Weights of a small CTC audio transcriber.
Training: muon at rate 0.0084, 7900 steps, batches of 128.
Rows from block 5 of a small CTC audio transcriber, named by matrix and row number. Rows with one number within an expert belong to one neuron, the router's apart. Each number is 500 + 40 x the weight over its row's rms, rounded and kept within 0 to 999. All counts start at 0. Numbers have three digits each.
Before each expert's rows are labels from the 100 clips, of 14976, where the router gives the expert most weight on average: "loudest band" is the band of the loudest frequency at the time of the peak. Only what is clearly more common there than usual is listed. The data: read English sentences (LibriTTS-R). In brackets: how many of the 100, against the usual share in percent.
# router: router (model.blocks.5.mlp.router.weight, 8x128, trained with AdamW), inputs 64-127
# gate: expert gate (model.blocks.5.mlp.gate, 8x128x128), inputs 64-127
# up: expert up (model.blocks.5.mlp.up, 8x128x128), inputs 64-127
# down: expert down (model.blocks.5.mlp.down, 8x128x128, transposed), outputs 64-127

# expert 4
loudest band: 1000 to 2000 Hz (28 vs 2.2)
router.4:385514495515489490458404516503488522421435416468524523533472502461465469559495386450537499494480463539589488534516537551539428496461502495507508510490503508489527504476589420550498491553576552
gate.21:482501535578423505483545449507460442482559547512477495482508498389529496514456481585568541444582452483478468490486515541516436509516542507472500444446587476534499436510485562483465541557555534
up.21:451491492545463496532486547557491497474438479475447506512495456539451436591457513446500439446513549580490487461479439394477490474504434452511488520517467544497423470491498494508556439450516494
down.21:482453476515455448495430479500474516546440454533467445448482540570507499469451500527484501553524512496491520480515463503457458422480534522521521497579505441531460533586490450400518442538468501
gate.22:549497473528506459500423490516499492418510616570558521473524564489530510479502545524516473486453559547512510475494470524434493446487457481612467483454538505537512470530444467482540445458456572
up.22:488543536526586497553521596459507487448533523527470526521551496552489450486525465493521540521501524477516432526490495521481526397465566486457447447520453453479560496453535511398467469519542477
down.22:493435609463489487559517538441524531469439411493466526488552461545479493526505481472451496516540535483536454462498495528528573401492502500485456383531451423537461486442556523498518515482551510
gate.23:523486498475546539532484467522466475513452538504519449489436497435488572463489565486549509447473456482433531519469483465573459486424550541485523441499525520543556524549391526587511508454474502
up.23:491509447484547489430451469461472555496493501513432525438513468561511450499522525507486502508460529496440395560463604502494528562512442502577539479452516585484533503471477506532547546486444495
down.23:489550506484472544484445508491512479512400453548510515502559503503549416478634451512401574482493495591483455453501495537416582555577506427529468480501444520499503523525486534464565491487493432
gate.24:446507590459559517557506531542502532575459474561548488512471566499518436547542500599440501533523488468393494526581462537476445467546520434532454517493566507488488429501498503517554544493517570
up.24:504481467476493598409521479560510559463552478520528482526538458515487470529528534494458496426504527510545443574454523428503470530530518439516509569536488481509470504417453522553526440479462540
down.24:474515468530561489549480468497543598476442474444530474502551506509476502517515591431521524528454493488537461513524522541476556529542528482501462495557423507541454457464437586422515535469474537
gate.25:550462548468528479489510485517526472456480568584536487477501441474405521487512465511448498559498533520497534495486534470492563518643502475482492529544437502458482548518482444425478472352487528
up.25:523476471515486500485504532529458548507482479490520517547488485523510501567442527498556479511568501510523508568509490501533414523424414549507485461449492473544454541521493477571505447570489461
down.25:445507472490542549537498551540450493507496523464473520519452511499542494498518569489554492546494498485453481487497402459497495558463560475443542539450533477542532517496551632568514525527492490
gate.26:509513463484586467569535521521493561508551490429509459561504508583541463456516465482460523501489508550467627454515470505504489538509423489507478521487556479482494512553500488557509552505489593
up.26:530500467504513456501551484503488420511462503493502488488465411477536528482497569468522525525492493543563424446420559391497438542499531445501493523482502545480474557485557543506547522524467386
down.26:527566456482502515515433492531422559496521553570583506545506535374545433453565412528488447502462498436480479601562522510543460473511486491494559490552569502523519532516519469526466499488571404
gate.27:489493543524460502453476499560474469427487553469586499487474458481531467507537443494549463451516501480547458543544545512470523599502442592489443484521552471490507484490504432465425537476483549
up.27:464505462513492517556522474481525571513519530466501501522440479512557473535513410533533477501497415522432506487444508441550488589490511487428471538501435515512511495450515458515459578474476444
down.27:514469491427477502487553478440492477453475547477507467513499511456480488542545504478481457466488522497546549511489534491490490510495410579545519573454537553494500433475494510565496471532447486
gate.28:409458501441463458491483512458547499574471443454456518474472527468518483512516506434499506467511487549512452539500504509512469490487454454489528613420503526471468482546458456451551555438506491
up.28:607552484535552527531485462572434533530533536503508509564511552518557479500514518490478528528499530504532486450532467372549525467505427557490465424503540528567552496500497477492510501539447462
down.28:517575432564539486433473513532520533483534545523488449550539452517509492518435494536545541466485457501468422508496576509424475465484417552557514593509547503475529500536578482443478476492570498
gate.29:462495531513514465518477501518480519476543536510465547480495531465435556548438538551425482435511525489430455469440474506482515525559534523524536513557543573419509514578398554504521594489516527
up.29:527502536460503436489512500552458550480460464556570506527559545535481491555453455549509497502486526478539519489498555509502531505395468525495461505437541530513514419507424502544505381506529497
down.29:543526515483473475478499554524539475481508544492505487531536416561494447526492518484510493473548510512490515543498472490482460545487538430522459398459486553525468532455584412491542577499527521
gate.30:488474508486399508502558486549509459466499513544544483517539517454507501472554474478439529494427474492473501494556515489517524566432418521464488582431589429464489445501550537450633504460452465
up.30:538458485474476495513492464479491510472514458459580458488511488441454516469488491462470521517459541573464519494509472436540509462467422514434437516405509509456477435466520533459546514482530508
down.30:472563506526553527449459566581454464481447483521518495547557505450580448499610454514482520489500444446492509552523561454519480461527590509450506509499538467482516488482525519471543502442451502
gate.31:491485493511498513482459492452430500447512511498527455500466582484523521474523453523476526566494479517479398499497574419508474462494432469547518487456491496479548468436554502496536466450451490
up.31:425475540557519499522474480536469509508537502521476493541521602412496431459479518515452532559516543446513450528480576507532478415534526541463528529431492486477479524424481540452582453526434492
down.31:455481473497464463516584489465555519492472527507486436551460534467489484480473502509427556506570525483439455549463549422506471498550460577515510555489508521525601474481537490463582512451447496
gate.32:474491413493451522407562425491473479517552549511439498510519567474531474508455499451503494497422544464521578496481518515499451465447456480451460502476420373438460492483506548519521559481536498
up.32:500517468527535478539522512475493482525540568503554480519453558435465502464540457511530507505525471548476523511436573508504508462494544513446480523461545536478519529498513483513497555471483530
down.32:464475458509499601487501450470524504524523504557575486476560516509488418511491468424472552484512443482504525447519626460505432458501493502597473551499530467494560502460463435535488489453477440
gate.33:501498455544465521492487440499492478485473537500486490492480525469479463508565481457573585476574524474508464536537422587516385531402467477494513447516512454568527529485510532386491528503437470
up.33:490486520538470504582544543510440466522478494532466496469514525518509522486466534490568494520470512443536446504412448534539480409497408473569493515540449475487508468507479432539456547425522475
down.33:461569526486452560529481478452470556481419556479456454517453498475483497497446485469561468552447464487511511568510437502565459433466512509459467478514473527465473503501459525453481427456464466
gate.34:464495512436500501567520531475516515505550542458444490461544395491530524518427566488483499465505526604487463532503460507529462480488487517510523517517545493489437497490437474467486536523472483
up.34:438500487450523499460535460549465583473551523508457491488570433500450533519530527461547437540501477567492453450524504508429567466462495504522531549537463487481431499518449493478553451536476469
down.34:514492516510542524488456527482510478467491500501526529481472526512569510559533418519483524537513492494483590522547541471494464514561510492441513571534523495435480541488527553478421510494581461
gate.35:583508503530480510473503494513511474512472478517579554497497432546549451530520533490472492457440508457487397516536523451449540518567533483415450433476498431475476546441482563507555539449484544
up.35:516504557533557510573502541497537500547547523587431545521568504538553500459531557469506505448561493399577495559545498457450528458502510498500467497452530538459493470508438540523518499532425479
down.35:580471502482478505537468565437516491545520491590444497469559484545482499548499463426485494535569458488478465477539539472557505490557542568547522488505541493515489497521494561558534439568533563
gate.36:489485530515423528548468477495503525489524550553529554444501525453464492528511524444544554554554496524452519493514520462455480419467535504491492465542557492500497460471475520485486603537515534
up.36:512518477538426540519451437531494524523545460514559547432488490503531498506532519455530549451453509474514477496532448511492465381482475503507475510506493460480434513495475517430474582485516473
down.36:477484538491435516550513491546494454474488552513514564501497473517481490457467460518512537422530550496537436515467508488570561490443511435520529509504533566491518502505532531523430546515487402
gate.37:517509494566474582506518466492451482464476485498492508444534466460529555473505567480397522566501521608461432602457561520547515529593507493432532458492472456445485580503483495592510475424497519
up.37:515490548495429503538552475480466468423490544475522471519525408546476428496463504511523453563543504498501506453572472421449513539543487444430514503503479452394469543474499477535523454568484462
down.37:481547543457496516527524487520532525461498483453410506557514457537466471464523449502530490515488497465502474506518503456498492489489508444560497454510462529418554514448496434509505527442597411
gate.38:485473500464455515516470450494542493558524437509483469573483447519477507499521534491496493465566566484516484503427468507518532511526532472483518525536484442580460541524442538521509408444522474
up.38:519471574484423540442480491491509536463485481489500497510519524492505554471488465527403482523535527493498516469516553460465518527545526526488526535506529479539567478487500478478511468464487555
down.38:530583513533434519441490493494503545490518443580541492457495567516556475442515571490403548562453500539507514504486460468582469536558527444523500493429456513537517475498535522522467463535497464
gate.39:474505421504530459564525528436445487535522436497524513523450564491487387521449553547468528536455484544460520489489474427554456475540508520558468416508503461592505583455472472515504552522541452
up.39:509498448460554511482495469474487552503500468560505495481533497483500501519523506554449464546485470491547533473483508438471498446413476433465490478554474502592487489496516519566520426427498476
down.39:480472541511395483470524511485460543465509492501512532485429481515521472525588509522502519418468453497566521569490498583537478493503470512441447488511535567492461445505536491470538466563495513
gate.40:504489590479461506504462500469461550509397476545486525530519548462458484507465520487506446558476476558488443465412464557513484490519502495528505446500498429486485522473552479421457504494386508
up.40:508473437504524506496503428543527481480508498490596494571440463576461518506509526515476477493497572545510501560417438511493483454577494549505491501520534532527489505541479512522473521437487564
down.40:537493534513477492504519514565513523498461519408487409478532532480445546456537487539494485497528547500450496535447561500502485496526455510478476524511470501445506470519602459446510471511506554
gate.41:485497549541561489537509516499458528495487557464496510455464462471489478540510507558466453489500486523491541539542479527532489482445460443510507446521379484552442543423546469483529477465517492
up.41:555473453554465422479473540446517509524406491432482465539528507458478466468524494451476497503515463540450552549522503531424471524479444545531514522482475517551502571456492462481421501427529396
down.41:500482566551535526416523523485555463543526448469541477489580464505507488483429454383527556473521466565513460465444451494488502505574523521481513509475482480474472538510405521390528477502444523

# expert 7
loudest band: 4000 to 8000 Hz (89 vs 5.6)
router.7:465492465587569506537491562539502519513515485446510459556563446534489458551518481472483512491507533514470508461514491538439500522478406491452442555491506457429442479452508413498436459546471549
gate.21:440461548546530524478472494519490490547518500477627530428480480526509464481554544474442459450540474520510512535479518497497475459430500522551495556469517455525464516460524514508436514495462523
up.21:561487495469525546535578569523482495469563508571516516447495511516507406462555507490533493576519499515483486466525455574523511560488500505477584481580511437510565541435521459499521525455511489
down.21:445460518547509438457474450508525470523441505503562476474506456501511477510510532499532517497590480562522487532516498476538509525474579487539513510507516466499476461509507513419489525486423524
gate.22:559508522464479438537536455503463534494494548510439492493443497459524548464420619490544521512463500446494408528505517528516524541517498480398543508537570511497543518454470551482517548445467494
up.22:435482522419438471422486576512525501490449449564473530484492413512501467490494530520446554535505419493491547455512586452539547436428534520555501512541492506563517485463541514588437505525463481
down.22:494473445563449460468501415484469486493569482499475499408472529444512495544448498445488556476488447549498489499478494466505517579484496489517528522521600503568545447478544457460422533458575454
gate.23:472585405540464485480434503521444432465542511506552469551469577540469531474533519549472464499506492517456453557506515480587483510532436469529510426542513488469542500488515527413483497495467522
up.23:587488531522416419550517483527483469463434474510474545431468487439515556463389480495432513510499499546479460458549441577518437459528401546479533577507511476540497494540556460482448500510479550
down.23:532409489513497486443585562475485485557429504466475490540543469469534553540496443518536524533446545552498534561433508522447482483516493493474477472497515442472484471528434436481553479451500463
gate.24:516486575469421471475491447494557448525447525500483501521447502488511507475469524464520508432510465500505496555550388471483485485502611581443503464505496450544493529506525470533508494446449505
up.24:522463448490563484497475486500575496497547516474549497523489544487448439478516456448480433522489592493485563498510442508531540450530487496489539581502448456578530528476573427548505517574479528
down.24:602499439490472492474488498513529497515560383533492480573493566506566572472441522547528492488409512485473465435537458519562459470498510462499505462527478504478487460512458517535486528519443552
gate.25:564465437530508480554478517478451417551457524480497469458503561537531492533595446438452541480505567558484473476492427572493468515527467463486525407454506512512438458563548496489551468489535547
up.25:596533580460548449495468571512524523516461470467497520516509501491529557494432545485584457567515451528467491497563568508469440478487518525547455496590525478467507517501455519563539465523433488
down.25:536491514529449528504543562551489568467516495501531492533505567561431560407468541525534494472555478517477515455560512531429458452466482511448541521542528481490491547498540475509537491513506520
gate.26:486495505477535525519524482457524499494498548500496466533456534499483533426568464421500498473550501562525471528466513473487465485462507507520451393554523523463497479481528448525472513501471456
up.26:463530519535510443540473441444459481514480529544469535479454477506455484469520505556479493529466452530515444457532459478555483531473524487546375441526490416512479550537647483568469450506533536
down.26:390543521506435468533547466588465555471425536560500495545505513527446547538485469475564508473500431480493512479473438532501468529507489543479516390461514541500457515480479447446459521550453435
gate.27:500520554455560485450500497459464482531440498542456478467539481458580540430440470529530495443585472433509493455460502465402481523613527508525484590480586485531485494544613519553551506519508513
up.27:537497525507466476540451525564544486484524535513527509482493501564470448477616414451444451545537485549455436511483512518540517489460464534517459473504534536490501526464452520512438514483476506
down.27:431527531472438495462546476464493469553465453519471529496471503458493525519484506511436474489532532511495505559511526499475532504441487557415562583459403482525576609486467516470523449540525588
gate.28:545524498517478488473482527480499528516552510460513453507528515469532549515433613506469511503550508594527480528530447505485531473528427455471453509491496477517496480400465484490577443494427431
up.28:443472467494478478440526475495493485500459544568496554526493571530463488503537555388432471531497496541484510529468436463560556550537449511543475451456509500507481461516484507533466476403501486
down.28:456508516451471447474424491506545451526511484498527524465460521532568516424517539510479501516467476477457471524542450439528574479575522442545487529424487517510548442488639493571477505491484455
gate.29:533477535470527492541507500423509532483500449504462473461502535448461582522465475541497524433466527498556534473476576513427483505548527556418466467501469492513508452553551495493564483429536491
up.29:533550483465582530509532503426550502526495485472476506476494474469436557524510423511502478438501514496407603496565528493493505501463505547486471585450512511499508452548508542482507498459596546
down.29:509498507460468459488559546511539575556547492469473477485511524489537527513553574540541382545499518461460457515532556470494507472509494481494511539532545466479487516467491454524538514493483448
gate.30:495519466515485464507512458483514521519532528493508523422541495611504498548540583499493442523482452464469465522573526531529410505500465437534550465513525490544525474586515506560536404509466501
up.30:515474503470452525503502461488478556437538469514481503479574497515476482520468555467516472588523436457463477477562542549549446525448493475518468450477427431564541433557544528568549465444543499
down.30:438515511506438515432604487475585550525484443539484484506491475526524510491488504524492479491485460516512513417495572629509508482489511391544599491489519507492486438567511456527512414493541531
gate.31:475500539521472545494518513445438527484525548479537474465437537541479472581537474539566481491459472496513530482457493526562490501483455488467476433361551497547471553488392476487527457524580521
up.31:518469479498498467443491539434492505512463489532503525452524539524546459473470590488499473497495487532459572555544449415432574557493549494434495488524476526439473491488509511482539483569510518
down.31:494512528453539590391471526502493466514512480532447489532513546484541471477499488497619439547546484519522559545500495569408582553522502555496420566468519534505486514538513464495504470477569526
gate.32:503479511550523478466485446447446483524540525453498484505540507491514522466538536556468571505462541497484451512511485504533473519497480509478525570541502469453384523565506590489565429493556546
up.32:457437554506510484530482485509466490503491492493519511548457518505476503476460524568490571435447500493459442448552500569524543513562528503561442391565513489546513471483513555439463588544464502
down.32:506455421508460535536505550505483547457500469547519568519540465488491490494421519472588498532480471548450545497476505487506500532508471495531503445456501498508515571450493451521537489526554467
gate.33:534467512497451529553474437568496493516491482445569482514486462526499499485477505453492546470503522457397492476427435508539544575435428547436493490527447502570462511542572521505530532494498542
up.33:498467466539533477500524515486511580519511511513496433544418466490424545455556478496511510478571565445505494540482485453515504523413523520521493491550482524517508501438505442543504523443431500
down.33:497590518559481520511517485518558492510453500568466515469539458526503482578464503435480490509518500541517419486463565438562455481439546523400487473397452533470503528544523447461462501524461559
gate.34:511452469479573550517547482527419567504435481604506497553512544509546499495500588451504520467522526511567494507528468448467433516498566458530628509460477541546573511460563474509526540533495506
up.34:545509439506525528456464454464548522550479494529497477509560496504508503605491488461495489492522512486535563529398477524464516557496483492479472525464506469553567525525550531503494468531487466
down.34:522423546441521440573464426488517480530504518517512455478517424494546462466525475428482501460491539542535493538497542432481528476455523517499519492438506473485514499553464473551451556578517410
gate.35:487488463551447470514532435467501556470485530507462463469450487562441477546488480504543550449554482530514450489455483522511451515467461497447410477480442476433479488456447552547475516587499465
up.35:522504449488522486502524481563478520419487526485463458558487577422522475548494535496596498454487456489563518468512513503474506532527527481492497458457553454522425549452439534460440519489491475
down.35:503440468555527473471480410520539426487549517509457508507520515448480442512525505518499520512499432489434578515493514471449425669467425574525538491496535479473489497479473521512485504493455519
gate.36:503464541459530506536483430447504520497523531477567494495473483520490384577493519530448407544474454531410530505479484478477485516488456493501488502498503461482420558503484417506468444550509490
up.36:494529557487513504459465489474532506446508577547474482494442458506538418547466531438409490512517486457524564501464513449506548561450460505577513533553570492505523522499552522447552477443496494
down.36:511489499537529482496514377453467497517494551488471512494505437567467594576447501544520492503491458558484489509518509486531543562562516516463448473519495519523546629472526492522437431545582486
gate.37:501515466404475500518472455500587620402480472516521510563454526511516548483490390472528515561535541467522517478470493562451509465444523529458505511552460499579516581523456485448526505444495484
up.37:511536542504569540478459478495490412559490512525472502526547468400517466474522505494502528535441537521485524451372538503563517502549445497493623471426527469520544449438492499452481468522537464
down.37:532454489487525495521562520548506519589518454497441535505530492417551512509546512456446517525430479462512509478417529492496445541449495482420547471491600486524504481464487450456471466492526534
gate.38:511519517559566515536503418464554475483515501520502505506484451493519538453497462532504470487542568518537450483412463548480404463608506514519488500484520475536539532563446566462614519513483476
up.38:490487562462496426498472542524463517474474486492481491522470515486544470570529498464511516489544551498433510460576515518540530462409468466440456540524482505529618460427470533478486484541515544
down.38:515573484432476479530475427475552525555414508475531546563500499506455564461484515543517492522413544468514565513538454533449510445501536396485581532476517566534493471478477566512492478546467470
gate.39:501481518514441533552503380547508521509482552513468530525469568500471467469490538533558540454510553529550458506468445474545495486522476446460486462516517482568523443501501527422513538453475469
up.39:423487560494551485501560527506483545523481501506474573504505464539566460463505572454511535523463471494418517511485505469506525352504566512440531537536519510521614472501458469506552503534522508
down.39:459484538493514408515491475571488474493432464486456500436487451521487498427476464458503507517447545505489577537474526412474504470524464507524527429531545478557443517489510486539504501577502470
gate.40:495459523522457567480439475564538562556495494468470554444515517552475496467510550550466529523498510473465518560459447541515465520520528519490544565419492489552486452576554521531490510465535560
up.40:463514527424541475468514530481504572521501468541448483495513485497607496556507452477524483538462476565533461480476470601491481534509501494452473399496491464468453533448514464506542457495533493
down.40:506475515471541459518525522471567506512501468563398481497523470510571463419527521474499439528457567442570460481496479469477526600462467491552454520520501412491505448475471397537496506535524489
gate.41:486521511545452494426527482439497523574441567501573440526488535498580466504504530532500476511524454497422517460472519553549466484484515445505445483578498594506481497436414533492485530499481489
up.41:529516463528406543535516447494519471509571457558495521500484486454498500506419509533527442507468526533542576517490489516454628522474490474590474552470503573556531461462481467479454522419533537
down.41:492519475503479475455462492415512496546496425503518533548468453483529463471488487460505514557503526564438556459497544557511451495437519508487439497586464478567579478504484545554499644550503549

# expert 3
loudest band: 250 to 500 Hz (45 vs 13.4)
router.3:527455534526421493506447475440473535525459476572539528512453553491445523489555442478450471614589511497514535508503444460562388466509534513491518512528466521524558522526477589586508523554532474
gate.21:473487477533515498507432539517462529450498438460432558485468469426475482493504533487430483557479457538491478538491496442561476402509493509501501440511499526469509499562445540461460534456511551
up.21:531470514515450492467553516496528550469569550464518426577462558473477542475509481565507432543463548501478425477477418550498484565564428510449501501536538533554503484441384512506482508492469508
down.21:553501489443481507490484506507536569456471584470504518526570470501428449533504443448455537561459494533566488515514484520536457534512515486567487478471506468496497461460537447459485473527521577
gate.22:523505491512495408538420508485475496508541517407435496532430486466539452462469455414624497537605456533489487527439452495487561477469467499469502553555577488606502460504490501469493540436566541
up.22:497483486436538506519552433568489523466556530517457484508547526502480448604503519538524524453453503424518566528506497476491499483488442468544481433542512476469522494523554509543555531506466498
down.22:454459474549481468535512546504475521506545514550475478557505545476570446343470478512504508535471493486482595558518462460433553509488496466471493513537523474460514479515485497464500579531569487
gate.23:509449598423511524461522499524509461438552493460593461525451502469467528474463507516456494529541506476395523472532501453520476433553447538451499502498523484503508480537467524476541459531570443
up.23:536484568506529503578512539494460513497521515404483471487437517441506475498501538462500490530465443505511538491515525468508492515568528536563504491487502433567500408434442484495449587440516390
down.23:530475577460498495542491496475548506457505499515463509513454477533465526531532444533599507435553452493505490479532486503455495539546511484534563452451516532509493521510535516530572471564543497
gate.24:480515530478510468421538469601474607461409504524486524500508500478595525526408537538474483550490484470521500461499473439536497448524561436544469451501490471431527517467528420436534514519483494
up.24:485466557452471461449530498477438470496506446499507492472470529475478451444523503572503514501460467537472565429475557497480491452472553492487540419551559504532440489498512462507562446487460460
down.24:528502539468503464492498459500502472548471526537437523488400564447544496514548555474590483510501504518501521521509415472524515497458472471451492496542531533455463510517508443569519547508449435
gate.25:485518507489524503503506544526577513556485521514549465467503527535472487596510466507506523529479515428453467486559505583489475504471570444509458458497520560449440437451549491543454528469451517
up.25:483469587483430466438555455524526489550488464475463486505504498465450522503506513582461507462497479444464493549542554408461517499598528575501510542507507495523433487516461545484468474485508465
down.25:484577542489523502517492544497501502523586513500516482539457528538443534458526496471504551538480475459512452483501509487558489510435527455504486555512534563518469503448529502461450530517430489
gate.26:481482489526567447502438414565507537545494558539500452504510485503489475472568427554615491475531501457438429482458542493485493455532486578400511468451533465473490485503507529564505507533462494
up.26:521491548466504508477499476521523481483479503523444530445570488472529454458553510491517566542423512411561506570546431451556480469539482527461513532428490452491493564469470497474467503482453493
down.26:513524487500579466495514505465501505450482470535470434468528559515497485510501560515486504489553509498483467539473459536513514495530469530531500541443462434484542464494508558498529548478476548
gate.27:469527547542392472475507507527458575535466530472498474536428533493519499529524454498464441455516445479464518545486501442495565513452526461517425539514415583520398480489520516472503472494519515
up.27:505496553477534533542538497556486523499572514455479485468488505544499526519628492497489507515454443544522467475514563577455519592542466513515422465486422471456464559547517483500530525499526493
down.27:470512507437377491441511463537442529521495508425383542494528527491499471426538532411497504492485491427495518527555527544490570439436505479524482505492517575516516537403509485434503491552506514
gate.28:518547506517483490468504451550511502499475472519430519463514496520587495504427582459541489505453476491514501513504570419423552432544519485470453489511489542424459482405520433465552528497424465
up.28:471477480499406461490465427471481518492512491516448475507564520508595493533563483530517459508503503562506475465546581479473536480464505468436479519539517595506441470529494491500531575527547534
down.28:426553436504552548499523547513533540472492561464462511546528501520514555427454484537586437474591487536479473514515504440541508495466572507462419453496514548503507498574514557517539565498448426
gate.29:509553430571531458521513490546521583523485468485450476502496459507568486521462488488497489589514495597442496514524572492450492488485428467460578470486522552492527586452525525508479466452490555
up.29:483515539483532454554531524521525546402495504512456489444444454487457477585437513471551464551527436513510497446503569512526486559495468450483511466486517501560471564421460482548419443550537461
down.29:532503470530462522475481519427517472536509450496474498488520507515572491451561443453454558531528459529448577496523401549519414508524498506534507495497550514534471457438514503473569435483530493
gate.30:495518503568486490546509518566537462502562462454475523487514499513562440567462531423467490518497475497479492510465497512527527461477479501514482450416536465503513440434517464531434568497522551
up.30:501509441443540547571577526480495553483531524510535501513515421466610445542478487438431472513517507476488532490508509466485466519455490476474558460489546421561473434438449536523461537535466478
down.30:470494485617558605491454506486454423557478445543486511488487557510493492478473489537538501555529473447495561498524522482474467453536439466508523549578431462439526445489481578522499488525422490
gate.31:569489464527489484508493502517488513502418497520439492585508544453476483460524539527447425469468518512578494509525468496498511543444472454536499562528495421442550471540498457494516499472532535
up.31:415517524462537489478497554462507487474513511494441522408511488470473467458497393505546459512582438448472510520526498493524405510543577566488516494552477505491539512437498523507540492492549444
down.31:469485536496463500445530553456442527530484471578537485543570484560486409519515557514489482498506514402533499523497560488556508439485456473530466499505530448510495498491497521506445508494531432
gate.32:517516520413467566483419509491567431443499503478485486445452479438519445501465554473485521446521473472419500541501429547539459551514488572462470417472480524541478489488469499494425515564476561
up.32:516498551384478503406466483494582493470452486477470530522475517513530472540510525480423487530518472473465468584434567513557439469544497574565531464429437527509449528482583537448440476463489466
down.32:501501506492493486495515466454548522448440438525512512509534463562447438444466427512539530505433480491549483502517533427516552498512504459469463520535494494530580526500472448502572415594442506
gate.33:486514506493475541456462482524530448553553515515469476513507471470519551473462556471537517477464471444457500540509595508538535569548464513519478545470504418555518397521482471519477539622511468
up.33:547491468483530552506451461516464553478539537534494498522493543465449511548483394537533411377548542537471513480519547507467512531569524516530489468465524497524512498423458535487521508514483604
down.33:494489547501484565405479422463530475511526454494545501538506495480483550467511440494498465563506520498530452514524590501516554547503522525521554503476522470513494442443442535494442494516503480
gate.34:581489422513490578468411451487548514506508455568534505444541445478478419493482476497407491514441554459443469482478544444526437575465492375488485506596483502478470480532546586518517451541507461
up.34:563501499488436471467451473495524442538518451533568477418536480489473486482519551420441473508497478497493523466544500490472463617502552468470472505604445503510458438454575516393485478533501472
down.34:462440551504456582532532556448482563503468510475570513518398506498555423515550481442453519507524527567558500424418443524532481496481562494558490504481487502514453545474482527518484521492485503
gate.35:523506492523533487424503497527479455513488484510528448496543530528394525488544525490503451479488471512526471478463531492604446503515500511555490571478508417457531486387496521531514486517519531
up.35:537508497534562486512481472535516395479548518517543469482519477528469492521491495493417521521377448543567552503482558439458540485427458485436479513550491467512467468514505509490489494538502480
down.35:519491524512562481508501488525550445470524542479594454483527447512396514463505449465570450556516528502498506564468504473517548502439488541503524462510520487499466455444491472464536492520491483
gate.36:528526446493453498521469531475516593466555480474482475541494472538425509509533495396485476478447516462507473555485479530395441503507426500559537445528419534539517546469437516477503487493561410
up.36:492491422538555485521545506498535508457491497476502471553528482484535474483445493564506531484576557512454483495554497444490446486443560494509483521393541490506464500551513421450487514445461490
down.36:545509474470482511452478528446515463431535465438469486425502514463456455538477481534494484468513441465474434466493451455475518481503503578462521546483472524486381542466445463514510477494468458
gate.37:526482474481531539486518454481482474570490490486421564493587531485474442575585495418473443500551519540579481563499507494527497494441536555433500514448418459520468552445445407509515498528459567
up.37:591550502479550503509540485531507532511472516529513528462508477534525481468496470407473516602483543559431489525537469536450458503465479603471551468491422513546473527454534525566505581515576522
down.37:463537533520553407543508484473513471439449512510551501507462491534480477537531455468551563469420477434496570471460490498513535496605478500460478550511511502522479573572494508463561475537452513
gate.38:464461479476534542497568462492537463453488510540495499490570476479420496523567422480482515418546470498471508428477519591458455516517498562470547554520519467534470510552491473442499574430524543
up.38:399475498500495490485483515543535573443446485522501481454497513487472551503462562481501453440465514476442429507543426460491499534470551426531523436540475567490462485567562499572475459491513551
down.38:511483500545426491511480514562534502457509526460466450445538504506462530409491487459565429440548527549489453495423467485455480506474534568511536442488458525460482556485531504480519475528463518
gate.39:469475488492431449463553452541547508499528471512465527513562509506518537525551421489524458470531496514518500524546536512535530553523420469529511490521572494427518486446440500506532480408498501
up.39:536500490500447492430440548491545494483449470546494522531520443468537497570497479540483499497462470535508494572418517479480503567505532537579479426464495510486511460471506423511479470451515547
down.39:548500520513541490578452511511502613517478630526543509526479450538503453524490569599518489514444521507585513538440497485494501514522506493479482519513524514518506515467487486535527521519496427
gate.40:500493462505412509441499488522546488551511488474591503499482529498551443580397506482477447534507500488484499505481495527462502484464437427545529513457595472581508436530554519436477496432494444
up.40:494518541469447478518484505507483487502470474520477476483482478572568447590463461437552514470441490479513469488491436445576418494495544430426584524540566526514540439462504568482471486516495435
down.40:437483519531526520532544458555495477482442498533482518535417561550527487406552496491548443551489567487529510481555495397515448502522471496532478529557486488482484477509487573500494463501489505
gate.41:482499448473460460493531521503473497479497494498508502541501508445534523471431521516456520496458497494469451471556614471524442501501531576534501559432573480425476488465563492434601478484414491
up.41:514513563519453456481440473463451572438464518539474520502554478518530481481483552509525494456545514444504481459525496459468482536524525432505473535526402477502568550459519434509566483480433517
down.41:474470537530547429520535522467560536506515536548496557498449535535547520539484491551475509469534525484519480481482486538485454517441418532465446517532383470536498516468497440461484581534413481